{"arch": "unet", "model": "image super-resolution model", "dataset": "photos with spoken descriptions (Open Images, Localized Narratives)", "train_examples": 101725, "image_size": 40, "crop_scale_min": 1, "horizontal_flip": true, "translate": 0.06, "color_jitter": 0.2, "task": "super_resolution", "loss": "charbonnier", "scale": 2, "norm": "batchnorm", "hidden_act": "silu", "widths": [96, 192, 288], "blocks_per_level": 2, "block": "bottleneck", "attention": false, "upsampling": "pixel_shuffle", "init": "torch_default", "residual_init": "none", "optimizer": "adamw", "learning_rate": 0.002, "beta1": 0.9, "beta2": 0.999, "eps": 1e-08, "max_grad_norm": 1.0, "max_steps": 9100, "batch_size": 128, "epochs": 11.5, "lr_schedule": "linear", "final_lr_fraction": 0.05, "warmup_steps": 1820, "weight_decay": 0.3}
Rows from block 4, named by matrix and row number. Each number is 200 + 30 x the weight over the matrix's rms, rounded and kept within 0 to 999. All counts start at 0.
# convs0: reduce pointwise conv (model.mid.0.convs.0.weight, 144x288x1x1), inputs 96-191
convs0.12,236,240,212,188,190,176,210,206,216,279,188,224,212,209,186,227,197,162,209,186,177,185,197,233,200,167,197,213,174,179,223,163,208,197,198,182,193,183,194,214,237,171,226,254,243,189,209,188,216,205,185,215,199,161,182,195,197,196,201,183,223,206,199,191,212,236,187,183,183,219,231,236,215,174,239,195,179,177,211,200,256,270,222,255,228,198,199,219,197,241,203,170,198,207,193,205
convs0.13,253,194,183,232,208,196,241,210,203,264,197,201,168,207,195,217,198,205,209,200,193,232,236,218,192,217,209,219,215,203,186,224,199,203,219,199,304,189,222,237,201,212,218,208,281,192,202,241,183,219,194,194,202,201,210,204,210,215,182,241,163,222,216,200,207,208,208,242,221,238,201,189,275,189,169,215,183,183,197,194,209,226,197,206,192,221,198,188,238,198,221,158,208,216,169,203
convs0.14,197,198,143,223,237,318,186,186,197,204,182,206,184,198,209,206,221,237,242,171,206,182,205,169,197,226,154,228,200,189,229,295,206,245,202,207,158,257,234,197,171,159,185,185,235,220,205,206,204,179,217,204,206,143,207,201,157,203,201,200,204,199,235,197,207,200,219,180,230,247,218,166,196,247,157,192,150,261,209,210,167,215,194,197,143,198,181,176,156,194,160,298,199,170,210,211
convs0.15,247,165,192,174,187,238,128,178,173,228,182,251,204,225,198,240,215,179,206,173,175,193,149,191,184,231,201,170,189,180,228,279,220,214,178,173,169,153,201,197,182,211,214,210,227,176,202,211,215,200,204,188,184,178,208,160,203,166,212,187,219,166,202,184,244,265,187,203,248,224,216,179,169,246,216,203,148,176,245,220,187,223,190,221,202,182,191,216,215,188,137,198,232,248,200,229
convs0.16,165,196,227,242,192,195,214,188,191,176,272,144,208,267,182,171,252,188,221,152,188,240,193,195,190,199,191,172,221,308,216,212,271,176,210,221,163,182,205,201,200,249,192,157,169,146,166,171,194,196,193,193,225,238,169,213,179,231,194,194,198,260,189,269,164,202,187,233,172,199,186,188,219,199,211,194,176,174,192,185,184,172,177,217,175,180,150,155,200,177,250,204,217,185,178,182
convs0.17,200,277,169,210,178,193,199,179,198,202,183,254,167,196,181,175,191,191,233,182,187,216,206,208,172,188,163,209,200,208,193,215,222,182,201,185,197,208,196,208,207,170,246,157,210,200,197,224,195,180,207,182,198,168,179,209,174,192,169,201,169,216,199,173,249,200,210,215,215,216,213,171,217,205,179,213,172,203,185,224,185,196,265,167,245,211,252,207,195,280,159,142,239,192,168,221
convs0.18,242,188,185,249,207,174,238,198,210,223,194,211,135,218,224,209,168,208,230,195,229,238,240,189,217,211,211,206,246,220,222,234,207,179,198,216,338,184,277,239,218,231,228,194,225,186,196,212,182,230,175,169,197,242,221,177,180,225,171,220,196,227,245,189,204,202,214,253,194,208,197,188,295,192,169,198,200,178,206,191,193,232,194,184,188,203,197,188,206,195,171,159,210,187,165,218
convs0.19,237,176,152,196,209,210,228,188,245,235,169,203,174,205,223,217,180,220,187,167,237,219,273,219,230,204,205,207,155,226,248,213,227,161,201,198,310,219,291,198,213,152,203,240,258,197,211,172,196,198,177,190,177,122,255,179,166,189,194,119,215,231,252,177,198,212,212,214,186,209,210,255,233,142,151,209,175,197,192,183,197,267,195,211,186,164,173,211,165,186,125,204,180,165,170,216
convs0.20,176,199,198,188,193,204,211,209,217,211,203,195,206,167,175,210,185,189,255,230,189,230,229,212,182,275,187,187,232,188,139,209,185,248,237,187,182,190,182,225,192,216,207,214,196,229,207,253,183,190,174,173,202,158,174,212,193,177,183,225,199,248,209,219,195,196,234,210,196,208,199,207,196,187,256,204,169,169,198,235,216,171,206,179,200,221,199,167,209,210,253,176,228,249,216,177
convs0.21,191,238,173,210,181,185,177,179,189,195,166,229,165,191,188,193,202,189,192,199,156,204,185,192,184,160,170,215,200,197,190,205,187,177,206,184,218,205,203,173,209,162,229,194,203,175,200,211,187,195,166,202,206,177,193,193,173,148,166,186,174,205,205,149,221,185,210,189,195,208,186,194,222,205,188,206,154,164,194,216,195,196,234,188,224,190,215,193,201,249,146,146,219,183,169,209
convs0.22,209,214,193,194,228,242,232,190,215,248,188,203,211,204,197,219,189,217,190,219,207,204,201,216,205,212,191,262,225,171,197,209,208,237,269,197,223,205,192,227,201,221,220,227,224,244,241,206,211,186,198,238,189,129,188,230,210,210,196,243,206,205,214,203,221,234,234,185,276,265,200,181,205,208,227,244,172,221,192,217,232,191,214,222,201,257,211,189,225,205,246,209,190,227,212,226
convs0.23,198,243,151,218,189,186,193,167,197,198,172,236,171,186,187,203,193,194,224,184,168,202,207,196,185,184,172,206,201,194,190,210,214,179,209,191,241,199,207,190,225,161,224,172,215,205,184,235,176,199,172,180,207,167,200,195,143,176,158,195,183,210,217,147,230,174,211,189,194,211,205,186,226,190,164,208,164,186,199,211,185,199,237,167,226,184,224,202,191,254,138,131,227,169,175,219
convs0.24,140,204,213,243,216,209,155,227,187,109,189,200,205,202,210,161,195,205,175,207,224,233,140,204,263,212,200,210,262,177,217,210,227,180,186,217,331,152,255,180,230,242,181,139,120,262,181,188,236,225,238,200,205,184,188,215,193,202,199,212,222,178,203,183,203,165,184,216,207,168,189,248,199,208,201,173,215,210,195,210,185,205,214,197,224,174,156,245,196,225,169,181,189,195,190,191
convs0.25,173,176,187,147,193,228,209,200,262,156,154,214,171,199,200,133,194,208,204,143,202,200,151,225,159,154,175,182,226,176,190,164,198,204,214,166,108,220,146,203,167,262,223,195,123,114,208,176,187,179,167,182,180,211,197,186,235,202,235,195,176,207,157,152,244,178,204,133,168,195,203,154,153,207,165,186,179,205,209,193,143,201,184,218,175,224,247,189,156,161,252,211,206,190,163,201
convs0.26,186,232,198,178,178,248,156,178,173,225,194,226,193,196,183,203,189,174,183,173,224,194,255,197,256,177,179,231,169,225,234,188,218,169,215,205,189,192,230,202,193,154,203,239,281,208,179,205,194,231,179,227,217,184,158,191,208,220,223,150,201,203,209,170,209,230,181,158,215,201,203,215,209,222,230,210,154,195,249,205,188,188,230,269,211,177,214,210,180,241,126,268,207,188,184,207
convs0.27,204,222,161,157,175,151,203,184,186,151,160,211,156,200,199,229,202,188,134,234,189,186,176,189,179,180,262,203,146,176,164,195,228,144,179,202,131,221,179,173,197,131,205,199,141,176,174,215,194,148,217,195,190,242,237,200,185,187,197,194,203,167,176,132,209,211,206,172,174,141,177,214,141,209,137,174,272,202,149,182,167,191,220,191,231,197,216,256,237,222,173,152,203,199,176,205
convs0.28,199,249,157,220,182,192,191,179,191,206,176,239,171,193,177,184,190,195,231,188,179,201,207,201,186,188,166,213,208,200,192,229,199,180,208,188,225,212,209,197,215,166,242,181,217,202,190,232,174,203,184,186,217,167,183,202,160,178,167,197,176,221,213,151,227,194,212,189,207,207,206,182,224,203,182,211,163,191,198,214,193,198,242,178,227,202,229,208,187,254,142,139,229,175,173,219
convs0.29,217,197,164,184,217,241,244,200,209,253,198,200,211,205,195,230,214,227,182,186,198,181,211,225,207,243,186,263,157,182,203,231,206,219,236,174,233,196,185,239,204,170,210,242,280,210,195,194,204,212,205,220,199,106,195,223,218,219,185,230,174,172,206,206,225,213,202,208,242,281,216,200,201,205,196,217,156,198,184,203,223,229,215,242,208,240,211,180,199,190,237,208,181,245,207,200
convs0.30,190,228,155,194,189,175,177,194,189,181,161,214,150,170,216,219,215,186,187,196,179,203,182,183,170,172,234,212,172,162,173,203,205,151,169,198,206,201,199,144,212,143,216,189,157,186,199,204,193,150,197,214,191,195,231,205,167,168,179,188,202,187,203,146,212,175,208,188,171,191,188,185,194,194,151,178,207,186,168,199,183,179,216,162,219,176,209,216,222,231,128,137,208,176,180,204
convs0.31,221,243,166,213,177,184,187,184,183,199,169,229,198,202,182,205,191,180,203,170,140,198,189,196,187,184,172,197,185,183,194,209,201,188,197,177,213,203,194,208,229,163,230,193,204,184,189,229,172,203,200,189,221,182,176,200,166,164,178,198,171,203,199,150,223,210,193,183,201,207,215,201,218,203,190,192,158,188,211,211,191,227,250,197,241,192,223,206,182,247,139,151,240,183,177,207
convs0.32,209,139,181,231,194,199,251,167,147,179,179,153,133,181,180,182,158,216,225,176,200,207,300,175,219,207,196,217,166,208,163,238,189,196,236,192,256,271,223,212,229,180,177,147,232,182,196,200,130,205,180,188,208,172,186,157,187,252,186,197,157,257,209,188,184,161,224,200,189,212,209,198,224,161,131,217,140,176,192,139,202,145,184,132,153,216,168,173,183,162,198,144,175,181,206,160
convs0.33,203,234,241,184,182,153,208,196,212,263,212,223,227,202,179,202,175,163,212,191,168,200,174,211,244,154,184,191,196,176,206,169,198,178,224,205,230,168,228,222,218,195,207,249,225,216,205,160,192,201,162,221,192,165,160,198,222,202,210,206,198,220,198,195,200,198,178,190,177,201,209,229,220,175,280,197,179,196,217,194,256,230,222,251,232,183,185,218,203,230,184,195,203,222,199,195
convs0.34,233,177,219,137,183,216,216,183,206,269,222,236,203,178,213,194,264,255,169,205,203,188,181,196,171,221,191,200,166,181,217,204,195,199,176,184,97,226,180,160,141,155,204,160,198,126,208,140,198,166,169,285,142,178,200,226,269,184,210,190,160,147,179,153,207,170,192,163,194,196,226,154,134,239,152,182,199,241,231,202,225,206,182,156,208,203,203,172,207,178,243,245,235,246,138,168
convs0.35,190,176,232,214,223,240,204,173,204,159,228,146,210,230,153,192,230,214,181,202,201,210,160,212,141,184,178,192,182,234,170,225,254,197,213,210,33,251,175,172,190,195,185,137,176,182,207,145,253,185,237,172,209,197,175,216,182,192,218,180,213,189,179,227,160,181,214,190,201,192,208,201,103,223,183,195,179,246,182,175,149,181,166,196,164,214,177,178,198,167,221,227,182,190,211,176
convs0.36,177,207,174,176,200,173,121,195,210,196,189,201,191,203,231,224,220,155,160,200,146,160,108,182,211,105,220,184,172,158,218,185,184,183,190,190,240,175,200,176,211,174,206,221,148,167,198,190,197,194,176,206,190,235,255,211,155,157,193,174,239,189,196,182,199,179,183,155,144,190,174,269,193,185,156,165,187,186,195,202,234,199,203,188,221,166,191,220,194,207,190,159,185,178,150,193
convs0.37,241,189,186,234,221,190,216,189,186,194,190,211,159,220,219,198,167,216,209,190,231,247,232,191,240,210,222,206,231,201,241,240,220,164,197,207,340,187,265,226,204,222,215,176,209,189,190,210,192,214,173,167,193,214,246,185,196,215,191,198,208,209,245,175,191,200,218,265,190,206,209,207,251,193,167,203,200,187,181,187,182,239,197,167,187,189,181,202,189,196,156,174,211,199,177,218
convs0.38,229,187,197,230,226,178,199,144,177,149,195,198,173,221,192,188,156,218,194,221,217,219,227,206,218,177,208,209,222,211,196,264,193,167,203,188,267,191,227,186,217,211,199,161,235,188,209,182,192,216,140,190,205,230,202,161,211,212,188,235,184,197,223,164,202,155,204,291,196,186,235,234,233,184,184,214,164,212,188,193,142,213,194,153,173,226,193,163,177,204,152,183,201,221,196,205
convs0.39,173,209,180,221,229,239,187,192,215,193,201,198,228,193,213,172,194,212,145,201,197,233,121,223,238,176,192,228,257,162,217,169,206,202,204,233,217,154,207,182,183,232,201,206,172,275,227,159,215,181,182,207,205,161,129,227,184,189,205,226,236,192,211,218,202,196,223,215,208,209,171,199,191,211,254,207,182,226,191,230,227,188,209,200,195,213,181,194,209,194,196,211,171,183,202,225
convs0.40,208,139,193,200,169,191,207,184,196,169,213,189,152,206,168,186,188,220,196,192,182,235,162,246,146,201,200,177,183,193,161,183,198,225,203,173,77,221,156,192,203,225,220,118,152,152,184,213,193,127,199,122,208,178,186,205,210,205,194,192,180,201,178,178,185,182,192,201,189,219,210,143,123,215,162,180,200,166,221,171,152,189,184,153,178,209,185,159,213,161,222,173,219,205,220,160
convs0.41,196,235,160,201,189,175,153,189,195,177,150,218,139,177,218,227,206,195,203,197,166,203,191,168,201,163,219,212,200,165,201,219,195,155,186,187,247,198,214,166,224,171,210,191,183,178,198,207,189,189,154,205,200,196,228,183,159,131,152,189,203,192,225,137,210,164,199,200,153,203,195,209,221,200,152,182,200,167,198,200,197,187,212,181,207,171,209,214,200,232,126,151,200,156,164,210
convs0.42,252,195,183,215,191,213,156,224,172,249,181,210,173,217,215,213,193,184,237,171,216,237,175,171,191,213,237,184,236,210,228,226,184,208,197,201,217,177,250,222,209,277,225,205,206,171,219,212,232,254,212,170,200,254,225,161,168,206,198,167,237,237,223,160,241,267,202,219,215,190,226,175,210,243,187,200,201,191,252,203,182,245,198,229,202,208,206,203,227,196,124,167,198,208,194,234
convs0.43,164,182,218,230,173,158,224,169,167,177,189,177,179,197,184,156,185,195,236,158,230,222,237,178,215,185,187,193,176,301,181,250,220,182,187,197,212,205,244,206,228,206,209,151,189,186,178,158,171,185,188,181,220,186,172,172,201,256,213,157,170,246,220,210,166,193,203,263,189,199,193,175,224,162,138,169,119,158,188,152,188,177,163,203,133,195,184,137,201,181,228,143,157,179,192,169
convs0.44,165,209,163,262,228,269,198,200,217,112,206,217,207,204,210,175,210,223,219,243,197,206,151,210,213,199,190,178,262,172,191,232,209,224,194,211,241,243,189,200,184,237,200,159,206,248,195,180,231,192,215,194,230,214,168,201,141,178,186,245,224,195,235,225,202,166,225,231,193,243,208,191,190,197,230,196,199,209,177,209,155,148,207,164,174,202,194,189,170,208,191,264,213,186,231,203
convs0.45,200,250,168,211,185,184,192,171,193,193,167,237,164,184,192,190,197,181,218,193,174,195,195,194,177,178,154,217,204,199,187,211,207,176,215,192,222,205,215,195,208,165,234,183,214,209,194,219,181,203,171,189,208,164,201,197,156,175,156,201,182,213,215,156,237,188,210,188,206,207,200,186,230,198,171,213,156,188,195,225,194,201,247,171,233,197,230,200,194,255,157,141,226,180,168,216
convs0.46,229,168,221,205,176,218,226,189,187,212,187,129,188,224,177,187,196,187,197,240,218,195,204,252,135,232,186,252,217,175,199,184,211,216,258,164,77,205,161,185,191,221,189,198,153,239,148,234,200,193,220,203,201,175,197,235,234,222,183,191,135,197,159,172,166,234,199,180,251,239,217,177,141,232,207,256,207,192,184,169,200,176,168,198,154,226,191,209,204,148,288,181,170,188,224,171
convs0.47,209,233,180,236,179,227,182,166,150,188,172,229,135,208,166,165,166,210,236,176,207,223,233,187,220,208,190,255,192,238,181,228,189,175,223,191,192,235,203,193,218,185,215,180,240,192,210,200,172,205,160,222,197,143,165,186,195,221,207,173,165,229,209,166,212,181,221,220,206,205,207,171,179,196,168,219,133,198,221,203,183,172,237,196,209,200,216,191,195,245,133,158,210,198,179,196
convs0.48,196,234,160,206,187,171,189,187,192,184,168,222,166,190,194,202,199,197,214,196,182,197,195,197,171,193,179,202,200,186,175,201,214,182,196,198,206,206,196,169,210,157,219,174,182,198,204,225,185,175,206,191,199,179,200,206,144,181,179,199,194,212,205,157,223,191,222,188,201,198,197,172,203,192,166,197,186,190,175,210,173,196,226,162,224,196,225,201,192,246,140,144,215,180,196,209
convs0.49,212,185,223,170,190,204,217,212,249,253,177,203,244,184,249,232,188,183,203,162,247,190,209,227,293,202,192,223,169,178,228,146,225,193,204,229,270,170,281,234,262,149,203,295,230,281,195,193,219,202,204,228,229,98,182,208,176,203,219,204,273,226,231,191,188,242,216,181,202,224,203,263,235,154,262,182,177,181,224,187,250,244,211,278,218,170,160,237,176,183,173,225,162,156,260,201
convs0.50,178,230,175,188,180,187,177,188,203,173,185,212,180,187,216,187,224,182,199,186,188,169,164,168,171,156,183,193,197,191,215,192,201,196,177,200,182,178,163,187,203,215,211,203,168,131,202,182,184,185,159,214,205,192,198,182,180,171,194,194,177,221,175,181,212,189,205,160,164,183,193,187,194,222,181,182,165,193,202,210,181,202,212,196,211,182,204,183,184,234,157,169,209,188,159,189
convs0.51,220,214,230,176,175,211,188,193,190,242,184,209,214,170,165,182,217,193,199,281,174,221,228,221,165,209,195,201,244,199,156,202,198,191,239,189,152,194,168,201,188,227,209,219,211,216,224,241,234,237,190,223,158,149,177,224,223,168,203,199,208,201,187,178,240,219,217,190,251,177,190,203,172,224,233,242,180,198,203,232,219,179,202,202,201,246,209,183,249,207,291,190,214,250,208,188
convs0.52,179,194,221,201,214,178,202,196,198,213,277,150,171,259,149,156,225,196,215,141,192,216,165,194,162,201,161,177,187,307,196,216,217,164,211,242,83,180,183,172,121,201,187,152,169,127,195,195,189,194,200,181,216,235,158,252,173,228,202,168,177,206,144,294,162,187,179,196,165,166,209,173,154,205,152,151,187,256,180,182,189,148,190,217,183,202,217,179,206,195,250,188,190,162,132,174
convs0.53,164,198,208,172,166,239,158,197,199,184,225,149,203,217,136,193,269,197,210,217,201,219,242,199,182,194,196,160,142,284,143,246,246,180,210,234,148,193,207,181,214,177,177,158,223,221,235,217,277,227,205,200,158,184,168,198,138,190,205,120,281,233,201,257,204,214,236,242,202,137,208,238,181,176,174,204,160,212,158,197,192,179,168,212,159,236,158,142,240,176,246,210,206,181,179,183
convs0.54,211,211,202,228,195,185,186,230,192,254,247,200,183,250,183,190,248,203,233,220,161,240,206,202,140,197,213,178,237,243,163,205,163,197,246,220,123,208,179,182,159,230,200,197,220,171,234,234,259,268,216,212,176,226,170,232,207,213,189,215,142,206,172,239,233,206,196,180,254,148,185,155,181,245,206,211,199,241,214,218,188,169,203,255,199,249,206,180,276,204,240,196,233,209,152,202
convs0.55,253,194,188,210,230,187,206,118,193,192,187,210,190,223,199,189,188,247,189,215,221,218,192,212,215,207,218,203,202,211,201,245,211,189,208,195,206,221,175,204,229,201,225,122,248,184,190,197,225,195,179,177,218,252,200,166,213,213,201,246,209,198,227,162,216,176,212,274,199,196,232,192,197,207,176,201,190,215,212,174,123,223,197,160,188,235,213,173,178,200,160,222,207,225,217,209
convs0.56,177,192,201,141,178,229,151,201,201,210,202,200,236,194,176,215,280,179,209,219,224,193,290,179,224,212,189,241,126,207,188,244,207,191,243,203,178,164,231,200,188,160,180,275,297,252,229,235,246,244,177,254,174,123,178,206,190,186,204,136,263,212,188,227,223,255,179,173,243,157,183,249,191,222,250,256,187,213,210,222,219,189,210,260,196,248,210,215,210,198,209,243,184,181,185,173
convs0.57,186,201,215,236,208,264,206,169,226,176,240,226,218,195,224,145,233,205,201,184,217,206,189,183,227,150,189,192,259,175,239,155,230,204,177,232,198,188,171,199,183,265,192,200,235,207,179,167,207,219,183,216,203,215,105,207,173,205,211,211,229,223,211,262,220,173,205,210,188,187,184,203,199,247,250,199,198,202,201,226,197,183,199,232,193,201,189,186,172,193,182,282,220,187,225,214
convs0.58,158,207,196,160,202,137,141,217,211,211,208,184,192,193,252,204,244,159,142,199,168,134,96,194,184,122,179,196,189,144,209,160,163,215,192,176,194,175,165,127,195,200,197,233,130,190,200,177,210,190,204,234,197,222,246,244,183,150,204,192,231,165,166,213,191,192,188,121,178,158,172,236,151,200,184,170,208,190,199,237,233,204,191,186,232,194,184,211,185,197,230,165,175,194,147,181
convs0.59,239,214,220,281,195,179,190,195,195,259,236,182,215,250,206,206,205,194,188,250,189,230,173,238,187,175,225,265,231,170,225,159,158,188,201,191,219,167,174,178,220,163,214,224,215,275,166,192,244,220,224,199,232,235,197,236,201,189,202,190,170,204,188,265,207,198,185,195,227,207,229,213,207,169,260,226,221,152,198,211,218,205,198,291,214,242,193,233,209,191,276,143,158,183,189,244
convs0.60,229,159,195,218,169,194,161,213,173,241,186,146,209,186,189,190,261,204,180,236,215,199,207,202,204,193,187,207,170,181,208,233,225,170,157,193,144,168,199,163,203,170,172,187,252,257,227,249,262,238,260,221,206,172,205,201,128,191,169,160,271,202,199,205,178,268,205,190,231,142,238,238,187,258,169,190,225,203,187,190,223,210,152,210,151,212,156,188,210,156,280,171,174,162,214,179
convs0.61,167,184,198,182,208,213,203,190,244,207,172,212,248,200,231,224,211,202,193,196,253,146,253,182,276,204,188,242,156,207,192,221,210,221,224,206,262,202,269,193,213,127,175,279,318,259,177,214,218,208,202,249,212,112,173,189,189,227,213,202,229,213,242,186,202,219,186,151,224,220,201,238,237,164,233,216,179,192,232,191,213,204,200,272,194,177,189,217,194,202,160,280,157,149,256,200
convs0.62,260,166,178,202,185,191,159,193,196,294,167,206,188,200,193,256,206,156,225,176,177,195,229,186,183,204,208,197,157,218,217,238,192,203,208,176,266,172,229,236,231,203,227,275,316,171,183,223,204,251,205,194,226,231,241,176,192,183,176,170,191,219,209,182,223,249,152,195,214,220,195,200,249,195,205,183,178,174,245,190,219,269,182,259,193,178,186,208,197,179,160,187,206,205,179,214
convs0.63,233,183,203,165,173,187,227,200,261,266,183,189,217,189,226,241,202,189,198,152,238,221,182,237,234,190,190,193,170,209,234,122,221,195,192,226,266,191,234,217,271,164,241,256,200,222,219,191,220,183,181,219,201,101,221,209,146,190,194,168,285,227,223,192,194,266,241,196,163,209,221,270,212,158,219,158,193,192,212,190,256,297,200,258,229,193,175,210,185,182,181,178,158,178,218,214
convs0.64,190,229,190,182,193,182,147,200,202,199,181,212,180,196,218,223,230,163,166,198,131,181,156,185,208,108,211,198,183,166,208,189,163,166,202,191,242,178,213,168,214,172,210,209,179,164,190,200,188,180,155,212,192,188,233,207,175,149,181,187,216,202,208,159,206,172,187,181,156,205,171,237,205,191,184,190,165,169,195,196,221,206,212,193,217,173,196,187,199,223,156,162,193,182,160,193
convs0.65,223,173,186,184,193,222,189,163,189,188,220,215,200,220,198,180,241,238,175,195,200,192,144,184,154,181,180,211,215,163,233,194,231,214,166,203,107,211,172,147,174,233,210,159,161,137,219,169,227,171,192,235,174,196,207,183,201,206,182,189,226,152,195,181,204,222,220,190,193,183,207,172,168,285,189,182,224,207,218,202,184,194,182,153,182,220,160,163,192,168,190,232,209,210,203,187
convs0.66,307,179,181,199,206,189,202,164,217,275,157,213,187,199,201,272,201,169,214,188,194,184,243,211,191,194,218,215,175,209,204,221,205,191,208,171,300,184,233,230,253,205,237,249,311,176,187,214,181,231,171,187,204,232,234,167,208,177,183,209,181,200,219,135,227,221,183,222,213,240,183,203,296,203,189,228,176,175,235,188,204,269,176,240,179,195,195,202,208,188,162,179,194,205,186,205
convs0.67,202,263,177,221,171,191,202,179,192,196,186,245,174,196,171,191,190,194,229,197,170,210,195,201,164,191,148,204,205,195,189,211,203,187,208,181,190,210,193,202,202,163,234,174,203,198,193,223,193,174,208,192,196,177,181,212,171,187,173,201,161,221,194,172,239,199,209,212,228,211,207,181,210,206,184,208,165,200,177,216,175,191,249,165,244,210,241,202,195,275,163,157,230,196,176,217
convs0.68,208,206,170,203,176,208,251,177,224,196,191,199,169,202,207,149,165,199,253,141,217,229,153,205,199,161,187,213,233,190,212,153,210,215,192,193,153,185,175,213,221,298,244,169,135,169,195,195,177,171,194,164,196,199,167,185,195,237,207,191,202,266,213,173,219,196,207,205,199,228,214,121,190,227,201,186,185,172,222,184,178,178,195,210,163,194,208,144,201,198,210,173,231,186,232,199
convs0.69,227,188,192,251,218,191,238,208,175,253,184,203,135,202,204,221,178,199,217,201,190,224,244,217,206,202,213,225,229,209,197,206,198,200,242,203,344,186,233,240,209,222,207,201,255,199,200,230,178,250,189,210,190,228,203,204,217,229,177,234,142,225,221,184,199,193,195,227,214,236,181,179,314,184,179,235,187,179,207,189,218,198,193,198,188,196,195,196,253,194,205,157,205,214,159,225
convs0.70,201,252,185,205,168,172,171,184,187,224,178,231,176,201,171,179,186,197,221,184,154,212,170,184,175,163,145,200,202,203,197,206,179,192,215,175,179,203,190,194,211,154,232,196,199,173,205,212,202,190,185,208,202,161,155,203,208,163,185,186,137,210,190,142,218,197,204,198,208,217,210,181,201,211,210,190,152,181,194,213,186,211,237,203,228,225,223,195,204,251,151,160,217,188,168,205
convs0.71,188,227,144,193,191,189,168,201,195,175,161,210,162,189,222,219,219,194,193,196,185,197,184,176,174,167,222,201,190,154,178,205,199,161,171,200,194,216,190,140,210,167,212,198,182,184,206,203,199,182,191,209,202,191,220,200,154,160,172,193,206,191,203,148,211,176,217,176,167,183,194,195,196,189,154,182,200,183,181,203,165,192,213,177,210,179,211,202,200,235,132,160,198,179,180,198
convs0.72,225,197,164,198,202,196,255,207,236,271,190,202,173,210,207,215,206,217,199,180,227,220,215,201,203,204,187,207,170,207,228,206,219,203,200,204,324,197,235,225,200,174,241,229,282,198,211,217,201,207,193,197,198,158,224,202,181,211,179,212,210,208,222,204,217,240,214,232,202,228,211,196,253,192,162,194,190,186,193,201,209,285,204,228,204,226,205,181,209,193,200,157,197,196,178,203
convs0.73,203,193,195,267,230,176,177,178,182,171,185,218,218,202,215,208,197,221,224,234,186,203,193,221,214,209,205,164,232,191,150,227,161,206,212,169,239,202,193,209,218,189,208,181,239,211,167,199,182,223,200,172,260,316,181,195,209,173,176,286,180,209,222,193,190,134,211,234,204,202,181,216,201,176,240,187,203,192,208,189,133,185,200,206,199,213,182,174,183,198,207,214,217,197,218,202
convs0.74,209,215,168,210,212,217,218,204,222,224,189,230,189,222,237,206,227,225,194,211,235,229,192,195,230,213,200,212,214,200,246,215,238,196,198,221,276,197,246,214,200,211,215,178,212,205,214,216,227,189,188,211,182,177,225,196,174,223,176,207,235,188,254,186,222,254,235,219,214,208,196,181,246,203,158,186,206,198,183,203,199,261,209,200,203,235,206,181,206,198,197,194,222,217,161,238
convs0.75,202,210,169,235,208,205,241,218,224,242,216,207,175,217,211,202,215,219,212,209,221,237,205,213,199,207,195,202,226,230,212,208,217,209,202,221,291,183,219,215,207,215,230,194,260,216,218,226,222,207,190,208,198,208,203,204,165,210,183,235,211,206,221,237,232,213,218,250,208,213,194,179,261,201,166,199,204,196,186,212,198,239,212,204,201,238,209,176,203,206,218,166,210,193,171,216
convs0.76,193,183,195,241,232,233,224,173,142,234,214,202,200,227,245,193,129,215,154,150,215,208,195,174,284,188,215,268,194,239,205,197,228,154,188,251,319,205,296,230,231,171,207,233,183,253,181,160,177,210,209,215,246,160,151,194,185,264,207,184,213,239,238,238,208,226,205,240,214,237,198,170,235,197,204,185,140,193,233,169,218,163,203,232,201,187,196,226,198,191,158,195,144,178,198,232
convs0.77,189,194,190,288,251,184,185,196,208,184,216,214,208,221,220,203,217,227,227,229,208,216,220,219,207,203,199,179,248,227,154,230,207,200,217,189,251,196,164,202,221,224,205,194,274,207,193,224,225,231,210,186,241,306,184,198,187,189,189,290,185,209,222,226,210,157,211,259,218,194,190,213,238,182,220,208,195,217,200,199,100,186,200,197,203,228,210,169,171,198,203,206,220,205,215,202
convs0.78,229,204,165,217,209,222,243,216,210,284,203,199,166,209,234,240,196,221,193,183,203,243,201,203,212,228,202,239,200,212,233,230,210,206,220,210,315,191,237,242,215,206,235,232,268,205,208,223,200,204,207,206,196,161,224,206,191,229,179,210,192,213,224,208,218,244,208,229,241,265,210,160,276,196,168,209,191,186,196,193,243,246,209,245,203,223,201,190,226,196,202,177,197,214,170,220
convs0.79,149,199,178,260,235,205,189,219,201,132,205,213,181,201,250,167,203,212,202,214,239,229,205,208,244,206,199,191,235,219,206,216,213,183,203,220,336,181,254,202,208,212,207,171,216,231,191,199,229,242,204,210,215,239,194,197,158,220,183,212,233,213,252,207,230,148,214,257,187,186,180,229,254,199,175,179,200,204,173,216,156,198,203,187,210,214,181,176,184,194,174,190,201,202,184,196
convs0.80,190,238,165,210,170,212,172,177,170,178,166,222,172,183,192,174,161,186,221,171,180,196,183,190,189,185,160,208,208,206,211,194,196,205,198,180,175,215,183,198,211,195,230,192,207,176,203,206,186,205,175,195,214,161,162,192,191,194,198,181,168,239,186,150,222,183,223,186,190,212,196,159,185,224,178,184,145,182,213,227,172,193,234,203,220,204,210,180,190,238,124,172,220,183,188,200
convs0.81,177,201,173,241,204,209,236,220,224,257,231,201,176,223,195,196,217,229,199,196,195,214,191,202,192,183,178,191,181,263,204,198,215,205,198,223,272,182,198,206,230,222,214,203,306,202,234,205,231,232,190,203,206,215,173,196,162,212,179,227,195,230,211,252,245,194,222,260,191,213,211,176,261,194,169,178,187,199,165,198,207,237,201,211,196,233,211,158,197,193,237,157,196,184,183,222